A small sound classifier, trained from scratch: 4700 steps.
Rows from block 11 of a small sound classifier, named by matrix and row number. Each number is 500 + 50 x the weight over its row's rms, rounded and kept within 0 to 999. All counts start at 0. Numbers have three digits each.
After each channel's rows are labels from the 100 clips, of 14848, where the channel reaches its highest value: "strongest on" is what is common among them. Only what is clearly more common there than usual is listed. The data: short read English sentences (LibriTTS-R). In brackets: how many of the 100, against the usual share in percent.
# c30: last pointwise conv (model.blocks.11.c3.0.weight, 128x128x1), inputs 64-127

c30.98:501473442519609496434440533479487537505423456466456485498539541459488527587468470593584533496587558430498533508539451389456432451449479468488490460459443520486480462532503487481536461484538454
strongest on: voice: female (100 vs 53.8)

c30.2:508481505514562429520579494445624543439525474593440490540494400463481461541570579412490445523496548606537540525505546504474508470509510502437529523519500480493491533541490498494544383492482605
strongest on: voice: male (91 vs 46.2)

c30.6:559539545509401483556493483511427538463510504463590532502511471348490454521474503407430489554417477416556518517628535496458553591538445502510491482484458478524445483491534508542539390450481532
strongest on: voice: female (97 vs 53.8); the word "she" (25 vs 5.9)

c30.69:607486532513556531580531527495414431512481515555433531580484496528497468553564571566519494405572470464536527488579531532440460413511479487480469329487530478507563457504443493501518465468529523
strongest on: voice: male (100 vs 46.2)

c30.104:499489561526475557529591394512447509479569455519490557450508470465639428552441564551447649521500467469458466516472527480598477445501469532498529503533532494519483510574600478462516533559488465
strongest on: voice: male (99 vs 46.2); the word "was" (35 vs 9.7)

c30.38:491471449462530507529530517531485565525519532453475566394506480467627514517491437425496528496532528430520508504484517416605461541555558432511454569483453440557492512430551489484530613456400465
strongest on: voice: male (98 vs 46.2)

c30.73:412460527466487456471525557544470482491421643473531468451450454560457629516523551446521568568599433504444460466442507486482468509506484475459560427479479494486464476473484451525401498395552479
strongest on: voice: male (99 vs 46.2)

c30.78:466514566393555472546586494526509549500474467442523498587440576525497524508453527503500461491467407455589525446555479509544566622498575540561465550593530473486468452524465505436580577455494537
strongest on: voice: male (100 vs 46.2)

c30.65:432536515502539488518515548475591445664547513541475562489593542497432450490506522464604595494470498449512533540515458486469452521521430470548556511449574567578457584412474441527466490463466481
strongest on: voice: male (100 vs 46.2)

c30.94:521420540534532447447461498509576514525443491541447537406542481499467394555501450444515520408471597481532455562520411520472491490500575423531488484392508470416448429559488516439519530546545537
strongest on: voice: female (100 vs 53.8)

c30.72:567568475614445451445470499490476563530508449414477458491554454581497529519636481528502559546515505559423483448469391530453498513399490484574465561445500495547519520409467517450517533513519389
strongest on: voice: female (100 vs 53.8)

c30.107:484567528481485485501533465467495481573414504467478455477505377528518470466466572583497530503499453519516537488525487518437459493462525545472472458537561466457477521601473463463478438579462462
strongest on: voice: male (100 vs 46.2)

c30.8:481449504499533487566550495450505449467482546436492541498521540496501508491487540556539484505521496473485511484580605423510447553500525504550562385541539407387462556509424436461444501439517417
strongest on: voice: female (99 vs 53.8)

c30.15:492562421489523593663523429536477529515512436499534509565469490452468466550528499450501419463376566487526449541468494488495534506385529471488498458359498487561543517469528354502524490536530453
strongest on: voice: female (100 vs 53.8)

c30.9:541539530557453438443465473484392388442432527509461530579505422529516488491515532501489443488424468426464458469557456505457469559414451473522552524450546496486487548526551468479443535460538621
strongest on: voice: male (100 vs 46.2)

c30.34:396436456466483455493465547414432477498527454516467416519465479569410498493510438517469522476635476497513484554477474460431452528475501436563468585481455491571513476474401589497500469410572493
strongest on: voice: male (100 vs 46.2)

c30.23:608410440512466558549466514511501447549471435501515389518547525459494501531446488508521443572505495287568574560612601500441501485565630541497509472489486441533471522523444510469378473463526521
strongest on: voice: female (100 vs 53.8)

c30.119:511500508415507488424417665544485472473488497389530585577535537511471569532499485524485467458562516486517412475502502485547548534418510497562514511487524528513486405561360446643462510619541531
strongest on: voice: male (100 vs 46.2); the word "was" (26 vs 9.7)

c30.13:440470436500523332540492401519460523457513465493550491472518571509495525543555386422507478548464432705526461459548443503389520514502493513527422457445517580472560507525458572486487496473474535
strongest on: voice: male (87 vs 46.2)

c30.115:527512461436557469502488527526361509510444476447510468449633519618497514504490462527527501554408583570490560510503480469461521530506466440542505509450471519508501437425439468516542550481527475
strongest on: voice: female (100 vs 53.8)

c30.85:490486540536505503538458536433629591487534461532460444524476509443494502512554481488515539504479499658476503587545565603530532468486542606469482530530508454500532560495508453465525495437547497
strongest on: voice: male (89 vs 46.2); the word "of" (25 vs 9.9)

c30.52:637509506529412553477542479502516446503489502605499443489521440512533456476544521521496479470452497540477554382415470534477520512544640451527412511448565584538483406552570514534481472476422480
strongest on: voice: male (97 vs 46.2)

c30.71:514533476556538518516555519458539511534494484616514538482471522465508464590519504429452441422442449736580476554503512571449650501538533457452570519449565455501466509509493466560513441439497583
strongest on: voice: male (90 vs 46.2)

c30.64:532456465456556518552550575594500442525473551544508621535545520524531560521546525514456403454518471487450473470506491593478464410460498513490491526490496460508477469622514413569462499460429508
strongest on: voice: male (100 vs 46.2)

c30.56:499483528532516541575497438493485508504536542412480472509444449441534492535573478571498461460459491673560542482448557422439469477493501490548496446454459551537491516481433527554575416469524475
strongest on: voice: male (85 vs 46.2)

c30.14:503466513573499507479469464445574505482509461445479506490435521508508585477477529484549541496493520637467445498447639525542501511509566440371576490581440590406407505514461429463571505480475539
strongest on: voice: female (81 vs 53.8)

c30.67:485476401513507577456478515420495553502450456450397604512627530535445437631430426414456494484494509551439528466532473549477465475459454568466454447449518520632479533493477587476454527445537494
strongest on: voice: female (99 vs 53.8)

c30.81:522462478535428439533542576504376466489500506502468475438490533559515587486419500464539452505442489470460472566546525516501536545542541425422408451488490576511553515523573530533442453620480490
strongest on: voice: male (99 vs 46.2); the word "was" (38 vs 9.7)

c30.120:483518388500549553477499417455525474479569526471498521504483576427470537511410386525449499451527577534500434441533531521492425488540487529427571458540446440496437496459451485499485423535508468
strongest on: voice: female (100 vs 53.8)

c30.28:513459558527468424585539534505530454583476376557473450577502500527566540468533533474469524539621559501531592491448495548526482492453537533578486548534556579530479522587467516487505444446476526
strongest on: voice: male (100 vs 46.2)

c30.43:361473506589524476447537449440539471495547424438498476523510410543464510479567504511509447574514571497561506582548691499520475512504592600456487527491516579453524507541431438545498507525581461
strongest on: voice: female (100 vs 53.8)

c30.18:435498581425524578551467532531498509500539495556558485486468532489497536482533551469486504426537603427485443458490517474550473470475576490570487476562512486500452509476527520529484520573477457
strongest on: voice: male (100 vs 46.2)

c30.0:441535492559561536530524569525449544459580501403457536528495400491630557456506466494417503550493542481475489516487470459585502451512474528481506600483454428484474433461568486541517553526461458
strongest on: voice: male (99 vs 46.2)

c30.66:493468517481583535590505573433422482509461479492533446580458457485474568483497416516509566481585477498577469495554445507501389494492479483461469472483510557508521572429447513528516450511421507
strongest on: voice: male (100 vs 46.2)

c30.96:479445510485619555508505630535503495485498545520563530497477485481512360533472503553477482484570421417482403439500501518525515551422561520568499429633560526514524488606474536424508489565618471
strongest on: voice: male (100 vs 46.2)

c30.124:502477464459496528407555499474536513397467553458536504439563535511633484537465480434548425532501488499484565494386520531599414510495461565453390564557483548516458536425381515474474521465523474
strongest on: voice: male (100 vs 46.2); the word "was" (27 vs 9.7)

c30.89:446550477492572457438630539591469550383526524450496470498597368505485520462434503493514516436555514414476497467515485518487531566534588411447546531570506566506487431519406478511474533432549457
strongest on: voice: male (100 vs 46.2)

c30.57:492480474528564437525590482568467506489602517481386449564443507499572449534516507514546495484427552475506406508507526502571508508421535498567528508567443535490449541501555584504536499330473479
strongest on: voice: male (100 vs 46.2); the word "was" (30 vs 9.7)

c30.102:481501472497381513533508551465417498543498534541505483550470444546564629417490565487439511524565480408415503587511518497526584519560462488535456520529485457531480468523461547553420488510486502
strongest on: voice: male (100 vs 46.2)

c30.54:635552493538451531568415503464499531451483514485440503542617589502445461431506497462442462450478591477516429555505557490589492437501613490509463442528479536483407447524454529517526469468503507
strongest on: voice: female (100 vs 53.8)

c30.108:595554556544443591524468509528461506544491520490504560481585523491536423473521434521556435455485528606465481502483424497450453416432534573489524411441485383533490443491392514526564557512480507
strongest on: voice: female (100 vs 53.8)

c30.63:483548514476416591527480527465477503437536476450495545543554495486460570509570537542582433487553636496467552432532434431540497513459482475466462479472491441510569536531489526478529465521484517
strongest on: voice: female (97 vs 53.8)

c30.7:448427484517471544568509526485535449553498491476562491472374407489474483522583479459498447478541550489416492560569562481459482402506592524568476495519474529545516499543517485416480631441474495
strongest on: voice: female (98 vs 53.8)

c30.16:497561456492589489475584461631513479487517605598528516478531500484463508478539490508557488503517499469434543528485486491551463575542477437468472537491457478498534627487471496444479444568482465
strongest on: voice: male (100 vs 46.2)

c30.40:568550493495483460418569558564472498402458579453524509489478497458495658544485488478473565533439551510458598466530508491597508548568489517476396496526484507513425472511547536540557464545506522
strongest on: voice: male (100 vs 46.2); the word "was" (27 vs 9.7)

c30.97:422509532586509523512456448578508523509482490403587370574474548479582616465459579489568505479519486451454565483471443490631560529556497566495509562479530470486526482540559490473444517414479536
strongest on: voice: male (99 vs 46.2)

c30.33:462553476569469502455504514437535592492487494474561421458489511549469626485528424597476476504509512450417594507488450525504505399528441449478485579520421496482513463611513456444489482638505496
strongest on: voice: male (100 vs 46.2)

c30.112:456455480451471467523571446567515462528498520452473341452532458462532568433559575591420442490510539514485555451482487555504406487457432519396474576436549520566480494508559550464485450495447531
strongest on: voice: male (100 vs 46.2); the word "was" (25 vs 9.7)

c30.126:527491507581461570584460523556532453518530485505522507482459502483507480495489476486525448446544508486425498514540572521508500474541567530515545491427467504505603472513439556504502519461478537
strongest on: voice: female (99 vs 53.8)

c30.79:507542465451409540559510498504571498477523400488434436478589487462489519430514486506594570519460614396528486478473527529462463451512506500386476528565534485510539494533465453498517377473611484
strongest on: voice: female (100 vs 53.8)