config.yaml
arch: "ecapa_tdnn"
model: "sound classifier"
dataset: "short read English sentences (LibriTTS-R)"
train_examples: 26041
gain_aug_db: 10
n_mels: 80
hop_length: 160
input: "log_mel"
spec_augment: false
win_length: 512
targets: ["voice"]
num_classes: 2
norm: "batchnorm"
activation: "relu"
depths: [18]
kernel_size: 3
stem: "single"
widths: [128]
loss: "cross_entropy"
head_dropout: 0.1
init: "lecun_normal"
optimizer: "soap"
beta2: 0.999
lr: 0.0014
beta1: 0.9
shampoo_beta: 0.95
eps: 1e-08
precondition_frequency: 50
max_precond_dim: 1024
merge_dims: true
one_sided: false
adamw_lr_other_params: 0.0015
grad_clip: 5.0
ema_decay: 0.999
steps: 4700
batch_size: 512
epochs: 92.4
lr_schedule: "wsd_sqrt"
decay_fraction: 0.2
final_lr_fraction: 0
warmup_steps: 230
weight_decay: 0.2
adamw_weight_decay_other_params: 0.01
Rows from block 9 of a small sound classifier, named by matrix and row number. Each number is 128 + 24 x the weight over its row's rms, rounded and kept within 0 to 255. All counts start at 0.
After each channel's rows are labels from the 100 clips, of 14848, where the channel reaches its highest value: "top examples" is what is common among them. Only what is clearly more common there than usual is listed. The data: short read English sentences (LibriTTS-R).
# c30: last pointwise conv (model.blocks.9.c3.0.weight, 128x128x1), inputs 0-63

c30.74 [141 165 126  91 128 154 119 194 158 167 175 140 167 115 120 134 123 157 127 134 120 142 175 119 128 140 104 122 125 106  95 156 121 170 123  80 110 118  60 149 117 122 138 144 111 117 136 118 147 145 139 148 157 125 143 146 168 129 123 136 113 143 167 157]
top examples: voice: male; the word "was"

c30.81 [116 126 106 188 146 120 126 115 114  92 112 112 121  93 105 109  98 190 132 133 142 111 134 143 112 198  92 116 141 138 175  97 107 112 155 126 136 116 115 136 140 116 121 143 123 171 181  96  81  74 103 146 115 124  96 112 128 158  68 109  97 115 120 105]
top examples: voice: male; the word "was"

c30.86 [155 152 111 131 147 146  62 148 109  99 112 122  98 127 111 144  71 129 156 105 117 126  91 168 120 125 106 142 142 132 169 121 136 190 130 138 158 141 175  92 114 114 126 137 142 115  95 136 151 128 138 149 129 113 119 137 139 131 154 176 154 106 137 126]
top examples: voice: male

c30.38 [144 145 132 119 156 139 141 131 117 141 136 176 121 175 128 113 125 155 132 139 168 104 152 144 102 169 112 152  69 154 162 110  94 111 148 109 129  85 105 116 121 184 144 122 134  97  84 121 147  96 104 135 104 115 103 101 115 131 158 162 113 164 133 131]
top examples: voice: male; the word "was"

c30.24 [106 132 115  82 107 138 199 134 133 128 107  98 142 111 163 153 183 147 146 145 132 140 113 103 120 107 163 115  74  87 125 101 122 145 127 115 125 153 164 145 138 107 153 124 148 138 100 127 159 154 135 158 123 101 100 140 165 101 117 130 116 158 135 132]
top examples: voice: female

c30.109 [147 152 150 116 123 156 177 111 124 151 132 144 104 137 193 167 132 132 131  89 131 160 142 155 130 153 143 133 126 156  83 119 119 124 145 123 130 107  86 131 111 134 114 105 119 116 110 144 105 129 122  92 123 133  98 125 119  97 135 131 118 148 137 111]
top examples: voice: female

c30.66 [142 158 131 162 125 124  80 109 151 122 137 134 110 141 149 127 125 161 135 173 164 145 133 110 125 126 116 116 121 146 100 124 120 177 141 147 130 125 121 141 124 118 103 152 108 190 106 119 202 116 131 132 171 158 202 123 131 173 103 121 142 123 143 105]
top examples: voice: male

c30.125 [110 125 135 104 115 156 127 104  99 135 144 139 100 114 160 106 186 165 152 148  84 142 146 135 146 142 128 137 117 137  79 105 132 138 114  90 146 153  92 138 156 123 133 135 152 140 111 121 143 113 145 126 124  88 125 131 126 116 159 128  95 179 165 142]
top examples: voice: female

c30.79 [130 124 163 177 118 175 120 129 136 145 121 117 145 139 107 129 147 105  65 113 110 120 125 146 174 100 135 148 129 151 143 101  90 102 145 114 127 139 106 121 139 148  93 124 131 106 116  91 142 128 168 139 110 151 124 180 106 136 117 156 136 157 125  96]
top examples: voice: female; the word "to"

c30.10 [157 110 112 131 125 175  73  96  90 125 150 133 100 125 127 117 146 140 119 142  92 135 138  61 100 129 150 103 101 138 120 122 141 131 111 109 131 129 147  94 156 115 109 122 121  73 141 118 125 144  89  89 126 122 184 141  84 117 112 110 106 118 121 171]
top examples: voice: female; the word "to"

c30.46 [132  97 132 145 156 108 121 170 104  90 115 139 136 135  76 138  92 111 162 139  24 144 109 178 122 160 155 166  85 133 145 173 106 162 110 114  80 110 108 138 117 134 125 121 120 159 130 139 125 114 143  94 137 137 136 130 136 109 140 149 108 141 117 134]
top examples: voice: male; the word "was"

c30.33 [ 96 126 130 150 103 118 104 133 174 120 128 193 131 144 144  93 107 146 123 118 156 157 131  86 143 100 115 119  82 119 135 109 126 114  96 180 129 140 128 104 126 142 111 119 139 125 108 122  95 106 161 121  96 104 111 130 132 113 119 150 136 153 110 170]
top examples: voice: male

c30.89 [106 134 128 112 140 153 120  87 119 113 133 133 189 138  99 129 112 173 168 160 129 115 126 122 124 160 150 119 136 140  90 175 123 125 157 130 137 105 132 122 108 118 127  98  95 138 127 132 126 124 151 117 136 101  99 103 208 127 134 179 147  99 130  95]
top examples: voice: male

c30.11 [151 137 114 103 115 109 136 139 127 168 143 134 119 124  95 128 152 120 112 115 122 114  95 114 155 166 124 139 116 146 138 135 143 142 155  75 144 109 111 145 116 215 109 113 127  82 113 108 120 160 133 202 131 123 123  79 101 126 101  98 120 128 170 150]
top examples: voice: female

c30.63 [ 88 132  99 107 132 178 159 142 120 127 129  94 117 153 176 170 125  96 127 116 142  87 118 112 154 137 137 131 130 117  88 141 142 151  94 155 109 101 130 155 126 122 138 149 180 151 103 125 103 128 146 128 142  89 114 166 168 123 104 135 125 188 116 187]
top examples: voice: female

c30.41 [132  98  96 129 133 113 131 139  91 139 143  94 125 121  97 147 122  91 113 118 151 113  99 146 100 171 110 150 143 139 121 162 133 141 163 202  91 180  84  85 142  83 117 148 119 120 126 109 133 143 140  64 134 111  96 100 119 142 119 113 104 143 183 151]
top examples: voice: male

c30.98 [ 80 132 127 154 163 101 128 123 126 137 120 101 150 125 151 127 130 152 101 113 113 181 122 117 137 136  76 148 113 116 117 104 129  88 149  83 113 168 171 114 129 103 136 154 166 126 131 125 143 133 125 174 106 167 146 125  69  78 126 141 105 163 137 170]
top examples: voice: female

c30.67 [101 110 123 156 113 141 188 159  92 151 105 114 145 137 169 111 188 111 124 145 131 143 121 119 149 119 111 109 135 134 141 100 116 140 133 109 115 109 177 136 101 156 130 117 137 110 107 148 177 137  94 123  87 135 126 114 105 151 142 149 190  96 125 127]
top examples: voice: female

c30.14 [106 169 103 138 111  97 144 121 142 122 173 153 110 112 102 161  94 102 135 119 109 139  95 118 131  76  96 130 101 181 112 172 137 124 163 145 126 143 162 141 124 152 124 116 164 142 151  99 111  92 167 110 143 126 100 122 142 116 154 141 120 162 168  97]
top examples: voice: female

c30.43 [156 118 109 121 100 129 147 115  96 156 138 115 116 128 144 167 125 121 110 112  87 110 153 128 133 142 153 146 125 147 124 142 130  92 124 142 147 150 156 153 110 184 139 133 119  89 101 104 116 142 133 120 123 126 109 135 175 136 150 100 110 145 103 168]
top examples: voice: female

c30.3 [ 99 165 172 135 161 130 146 149 157 137 148 160 112 150 163 117 115 166 179 172 148 129 166 116 143 152 101 144 164 125 136 109 134 141  97 155 127 114 158 126 111 101 148 109 180 119 141 147 125 161 104 159 119 144 175 135 146 142 152  77 107 128 116  99]
top examples: voice: male

c30.76 [140 139 123 170 119 135 167 131 121 136  97 139 129 125 200 152 111 116 106 107 124 146 146  76 126 147  87 118 125  58  77 147 155 140  88 124 144 130 109 155 148 165 128 137 125 120 155 135 105 113 129 124 153 126 123 134 120 166 112  81 121 128 132 168]
top examples: voice: female

c30.102 [107 131 152 149 199 134  76 133 109 150 116 128 144 126 125  92  94 167 153 110 157 156 127 168 146 118 119 137 103 138 141 130 114 161 127 176 175 164 151  97 156 112 150 141 123 146 176 154 158 112 138  73  89  95 112  95 123  91 155 136 176 124 117 107]
top examples: voice: male

c30.58 [ 84 152 146 120 182 136 124 125 119 176 123 116 193  89 141 113 152 121 117 117  89 124 170 104 146 126 116 139 109 150 124 126 127 187 125 139 135  95 155 135 152 103 156 137 120 143  77 156 174 140 120 154 118 133 155 140 122 146 140 133 179 138 123 134]
top examples: voice: male

c30.96 [140  99 135 138 183 127 146 159 160 122 121 153 170 100 107  89 147 119 141 129 117 155  83 115 115 116 127 129 204 137 121 100 116 188 116 171 157 179 118 162 121 125 160  98 137 109 137 152 153 162 131 150 159 116 139 115  96 111 170 184 138 138 100 115]
top examples: voice: male; the word "was"

c30.27 [146 152 143 134 123 123 122 107 150 121  97  99  55 155 148 118  89 113  88 108 156 108 159 151 131 129 116 165 144 111 158 109 141 128 157 105 156 110 138 129 106  98 153 107 141  96 139 129 161 144 109 154 114 137 165 137 166  95 120  91 110 160 126 149]
top examples: voice: male

c30.50 [109 129 124 136 137 132 182  94 118 154 177  93 129 105 140  90 186 142 125 126 145  78 183 142 154 124 173  98 117 137 124 123 135 104 102 125 108 137 170 119 143 136 149 164 119  94 139 125 102 122 139 144 120 134  97 109  97 124 133 150 179 124 124 115]
top examples: voice: female

c30.106 [ 98 124 111 130 134 104 115 157 142  95 111 182  98 146 136  89 111 152  59 104 148 123 184  77 151 122 121 160 115 104 169  73 115 116 157 162 106 147  99 113 162 123 141 142 126 123 127 154 107  92 117 139 140 130  74  80 135 103 104 135 137 128  99 140]
top examples: voice: male; the word "was"

c30.127 [118 114 129 116 134 100 133 144 109 107 108 156 155 110 139 127 114 125 183 115 127 145  82 145 105 134 111 168 103 129 103 150 113 126 162 117 119 126 141 125 114 129 139 141 111 194 134 100 137 127 141 132 157 108 189 148 115 151  65 202  95 134 120 141]
top examples: voice: male

c30.7 [192 105 138  93 110  90 154  91 108 116 158 145 101 156 204 148 132  99 118 139 156 200 111 108 144  89 155 136 128 147  95 130 132  99 120 103 132 147 146 145 166 110 121 107 147 148 110 133 133 118 123 162 122 123 113  98 134 124 112 122 104 149 103 135]
top examples: voice: female

c30.52 [102 118 152 135 121 119 171 119 144 132 167 111 141 128  76 144 132 120 124 156 105 118 209 136 176 106 138  99 148 175  95 119  93 130 109 170 131 108 110 129 150 135 119  98 116 112 127 114 124 128 134 118  99 152 136 124 139 128 136 170 125 206 120 104]
top examples: voice: female; the word "to"