python train.py --model="sound classifier" --dataset="short read English sentences (LibriTTS-R)" --train_examples=26041 --gain_aug_db=10 --n_mels=80 --hop_length=160 --input="log_mel" --spec_augment=false --win_length=512 --targets=["voice"] --num_classes=2 --arch="ecapa_tdnn" --norm="batchnorm" --activation="relu" --depths=[18] --kernel_size=3 --stem="single" --widths=[128] --loss="cross_entropy" --head_dropout=0.1 --init="lecun_normal" --optimizer="soap" --beta2=0.999 --lr=0.0014 --beta1=0.9 --shampoo_beta=0.95 --eps=1e-08 --precondition_frequency=50 --max_precond_dim=1024 --merge_dims=true --one_sided=false --adamw_lr_other_params=0.0015 --grad_clip=5.0 --ema_decay=0.999 --steps=4700 --batch_size=512 --epochs=92.4 --lr_schedule="wsd_sqrt" --decay_fraction=0.2 --final_lr_fraction=0 --warmup_steps=230 --weight_decay=0.2 --adamw_weight_decay_other_params=0.01
Rows from block 11 of a small sound classifier, named by matrix and row number. Each number is 200 + 20 x the weight over its row's rms, rounded and kept within 0 to 999. All counts start at 0.
After each channel's rows are labels from the 100 clips, of 14848, where the channel reaches its highest value: "top examples" is what is common among them. Only what is clearly more common there than usual is listed. The data: short read English sentences (LibriTTS-R).
# c30: last pointwise conv (model.blocks.11.c3.0.weight, 128x128x1), inputs 64-127

c30.4,215,197,220,213,237,191,246,205,176,204,198,200,205,196,217,180,210,219,189,206,189,216,201,187,188,147,192,203,209,219,168,200,237,182,220,204,197,163,234,181,178,201,178,176,197,177,188,197,205,177,183,195,241,194,171,203,185,215,193,233,198,208,192,211
top examples: voice: female

c30.86,222,170,205,225,177,261,221,224,201,220,177,212,214,161,194,187,189,204,186,205,199,222,188,217,197,173,206,198,260,211,190,207,186,188,222,194,169,262,247,202,201,183,205,162,208,227,210,222,183,215,176,218,197,195,206,216,214,186,203,203,171,179,182,188
top examples: voice: female

c30.48,202,194,214,218,197,206,203,191,153,188,206,199,219,227,193,203,220,201,206,206,175,203,188,188,231,212,211,176,215,258,215,217,174,196,164,209,226,211,209,164,185,194,173,172,174,200,204,210,197,215,222,206,182,197,209,186,201,202,187,220,208,211,201,228
top examples: voice: male

c30.19,190,187,198,236,196,210,202,247,188,173,212,193,189,188,141,213,217,227,193,183,195,174,222,166,192,218,175,203,198,211,213,242,195,177,222,212,204,209,203,158,185,168,173,210,201,204,186,188,239,221,203,194,240,194,205,156,204,191,213,180,227,220,174,215
top examples: voice: male

c30.36,201,207,198,207,209,206,193,201,205,216,170,207,254,198,173,183,192,198,177,227,169,223,173,223,239,235,189,158,190,238,216,200,206,156,176,221,185,255,220,186,185,196,190,226,230,196,221,218,220,210,202,191,204,196,214,185,213,201,185,203,193,195,215,223
top examples: voice: male

c30.90,236,202,213,190,188,186,187,185,195,166,213,188,240,188,175,184,199,263,225,225,189,225,209,213,235,199,193,196,219,246,186,194,204,176,188,207,189,232,194,213,218,233,213,189,200,189,228,173,194,217,193,196,189,205,218,199,184,200,232,200,217,251,214,186
top examples: voice: male

c30.24,209,206,159,260,216,185,177,193,203,209,217,204,214,230,187,202,207,211,203,185,202,230,208,201,194,235,201,200,181,183,224,207,234,170,192,187,198,224,236,190,183,208,197,185,239,228,188,151,217,167,191,188,193,199,160,224,202,213,209,142,214,179,194,241
top examples: voice: female

c30.111,213,187,201,205,203,219,233,192,198,218,196,188,190,223,170,204,180,204,191,232,240,232,206,180,165,202,186,195,240,197,216,204,179,161,197,171,204,236,179,210,195,237,181,190,229,181,206,217,198,165,208,221,220,218,203,196,202,197,227,172,196,171,180,203
top examples: voice: female

c30.114,205,167,178,187,237,155,200,189,221,201,212,235,197,214,205,188,199,206,198,233,199,224,209,179,194,214,200,192,210,176,224,228,234,179,192,208,241,214,199,189,186,185,187,212,201,212,184,182,213,173,181,211,182,223,192,175,216,209,207,192,208,214,190,206
top examples: voice: female

c30.47,204,203,224,181,231,226,196,196,213,230,168,217,186,198,192,168,208,197,248,206,207,178,227,176,193,213,231,202,227,194,218,234,188,200,177,193,178,224,191,191,147,173,220,187,172,184,174,203,191,187,210,215,196,222,240,227,199,166,185,187,207,210,237,203
top examples: voice: male

c30.30,227,176,165,187,221,213,172,198,182,199,220,192,231,214,176,202,203,182,189,199,168,208,216,174,181,204,191,209,170,192,261,201,215,253,192,199,191,168,190,213,190,188,197,203,246,148,205,200,197,211,205,213,207,172,175,189,197,160,212,231,233,191,172,236
top examples: voice: female

c30.87,165,191,222,184,216,231,191,189,211,198,190,213,210,175,184,182,183,198,202,219,183,183,188,206,178,221,190,198,199,192,169,202,230,209,181,184,222,213,188,201,192,173,172,164,210,211,169,180,183,190,185,217,205,191,199,162,190,180,166,194,174,187,189,196
top examples: voice: female

c30.109,251,182,142,212,192,207,162,167,197,195,232,164,199,189,201,175,168,172,196,220,195,189,204,189,238,182,204,163,208,167,195,186,225,216,221,187,219,195,221,224,181,199,181,215,195,194,199,209,194,170,185,207,181,224,179,188,200,193,204,201,195,189,211,229
top examples: voice: female

c30.5,174,182,204,171,205,191,199,240,170,185,213,189,224,224,192,194,236,170,208,202,189,221,220,212,199,188,210,206,202,177,200,190,194,213,180,194,213,203,185,175,223,202,183,169,166,179,180,154,231,208,163,193,206,221,191,205,245,220,173,210,158,204,213,193
top examples: voice: male

c30.74,216,202,166,182,218,195,186,224,195,164,186,172,219,231,220,227,212,199,199,182,182,228,171,243,200,183,196,188,215,207,215,193,192,203,214,197,205,160,185,207,198,156,239,192,218,209,224,180,183,221,211,209,235,186,184,175,266,221,173,186,188,227,193,209
top examples: voice: male

c30.68,177,203,199,214,171,208,197,177,218,217,199,196,200,243,215,209,192,207,181,194,192,219,204,211,196,205,215,243,184,205,215,197,172,174,185,220,221,206,209,195,225,200,213,193,178,175,189,191,215,197,182,199,182,202,165,256,200,210,187,213,217,258,226,220
top examples: voice: male; the word "was"

c30.70,214,238,202,192,194,218,198,228,181,215,192,188,183,224,223,190,215,179,221,222,162,225,214,183,197,216,218,231,201,205,192,205,197,182,220,219,206,204,212,154,156,180,188,189,194,174,224,206,180,211,205,229,232,220,230,170,279,211,202,186,212,233,199,174
top examples: voice: male; the word "was"

c30.3,189,198,217,228,218,179,194,202,249,190,219,215,225,246,238,196,230,168,191,205,222,197,219,190,210,220,209,204,213,224,215,234,205,178,204,199,207,175,205,220,178,163,221,211,191,180,186,175,252,197,190,210,230,206,206,215,218,184,153,214,188,141,198,169
top examples: voice: male

c30.123,205,204,212,197,227,205,232,240,203,215,208,207,217,220,177,181,239,208,220,191,187,158,220,203,250,220,170,197,222,186,188,204,195,187,203,251,199,189,190,185,215,161,192,213,174,204,156,188,226,238,211,212,203,192,172,151,239,186,183,220,213,196,183,194
top examples: voice: male; the word "was"; the word "is"

c30.27,184,185,203,203,180,206,234,191,178,202,202,186,211,202,217,211,183,211,167,205,201,222,214,191,177,199,164,210,202,205,217,189,203,193,187,217,218,174,198,204,186,199,190,189,220,256,215,220,186,226,190,180,224,213,178,211,175,222,191,196,200,151,196,251
top examples: voice: female

c30.59,214,198,216,171,181,190,194,209,172,163,178,218,236,179,201,201,206,195,232,230,193,177,205,203,219,222,161,187,197,155,221,234,245,254,195,194,219,250,199,169,222,192,225,207,208,203,189,171,196,197,205,216,227,200,222,199,215,206,196,231,225,213,203,177
top examples: voice: female

c30.121,193,207,229,192,235,180,197,189,184,187,210,208,213,204,204,213,230,165,168,170,222,201,208,194,192,199,188,214,199,227,167,213,219,157,210,194,178,193,201,199,187,186,197,221,203,185,226,201,264,174,199,182,221,204,181,245,209,214,205,171,201,150,178,172
top examples: voice: male; the word "was"

c30.20,204,204,215,203,169,224,236,186,193,186,202,183,203,219,180,219,191,192,170,205,213,194,163,168,187,222,185,181,204,161,199,215,232,197,191,152,215,199,203,202,203,184,193,193,256,215,179,208,185,165,168,189,192,211,191,177,198,194,233,181,178,170,203,192
top examples: voice: female

c30.80,188,241,195,204,229,223,187,193,185,173,194,189,202,201,180,166,192,209,185,221,199,212,180,222,182,216,194,228,213,164,189,214,218,209,236,188,150,172,190,189,216,199,212,229,222,172,185,220,167,219,219,220,185,233,171,212,198,218,197,229,232,195,243,198
top examples: voice: female

c30.92,186,197,168,245,204,218,212,221,177,194,170,195,178,221,193,132,203,201,201,198,182,229,185,212,190,203,172,191,188,196,188,204,196,199,197,213,262,214,223,183,198,199,166,219,189,179,192,188,176,202,202,191,197,177,194,203,192,211,200,201,180,194,182,186
top examples: voice: female

c30.77,215,200,230,187,226,189,210,200,195,154,164,204,233,162,223,163,193,218,260,171,178,200,253,229,190,190,188,212,201,209,195,181,194,205,194,183,188,210,203,196,246,220,235,190,200,188,225,185,212,189,204,191,203,217,221,190,156,169,197,232,217,212,196,216
top examples: voice: male; the word "was"

c30.76,193,221,194,229,166,215,209,178,159,190,180,219,181,173,196,205,204,225,189,225,198,200,192,210,228,206,160,193,186,201,217,217,239,163,166,181,192,203,220,217,201,208,194,165,222,241,163,170,201,161,183,199,229,173,238,221,230,225,188,188,223,207,199,215
top examples: voice: female

c30.21,207,187,234,203,191,222,201,242,213,212,205,229,204,200,186,156,193,204,161,221,180,185,215,186,210,210,192,194,217,205,219,232,197,193,189,192,203,188,218,215,228,225,155,193,204,175,236,193,197,230,190,198,186,206,176,213,173,171,237,174,193,252,186,202
top examples: voice: male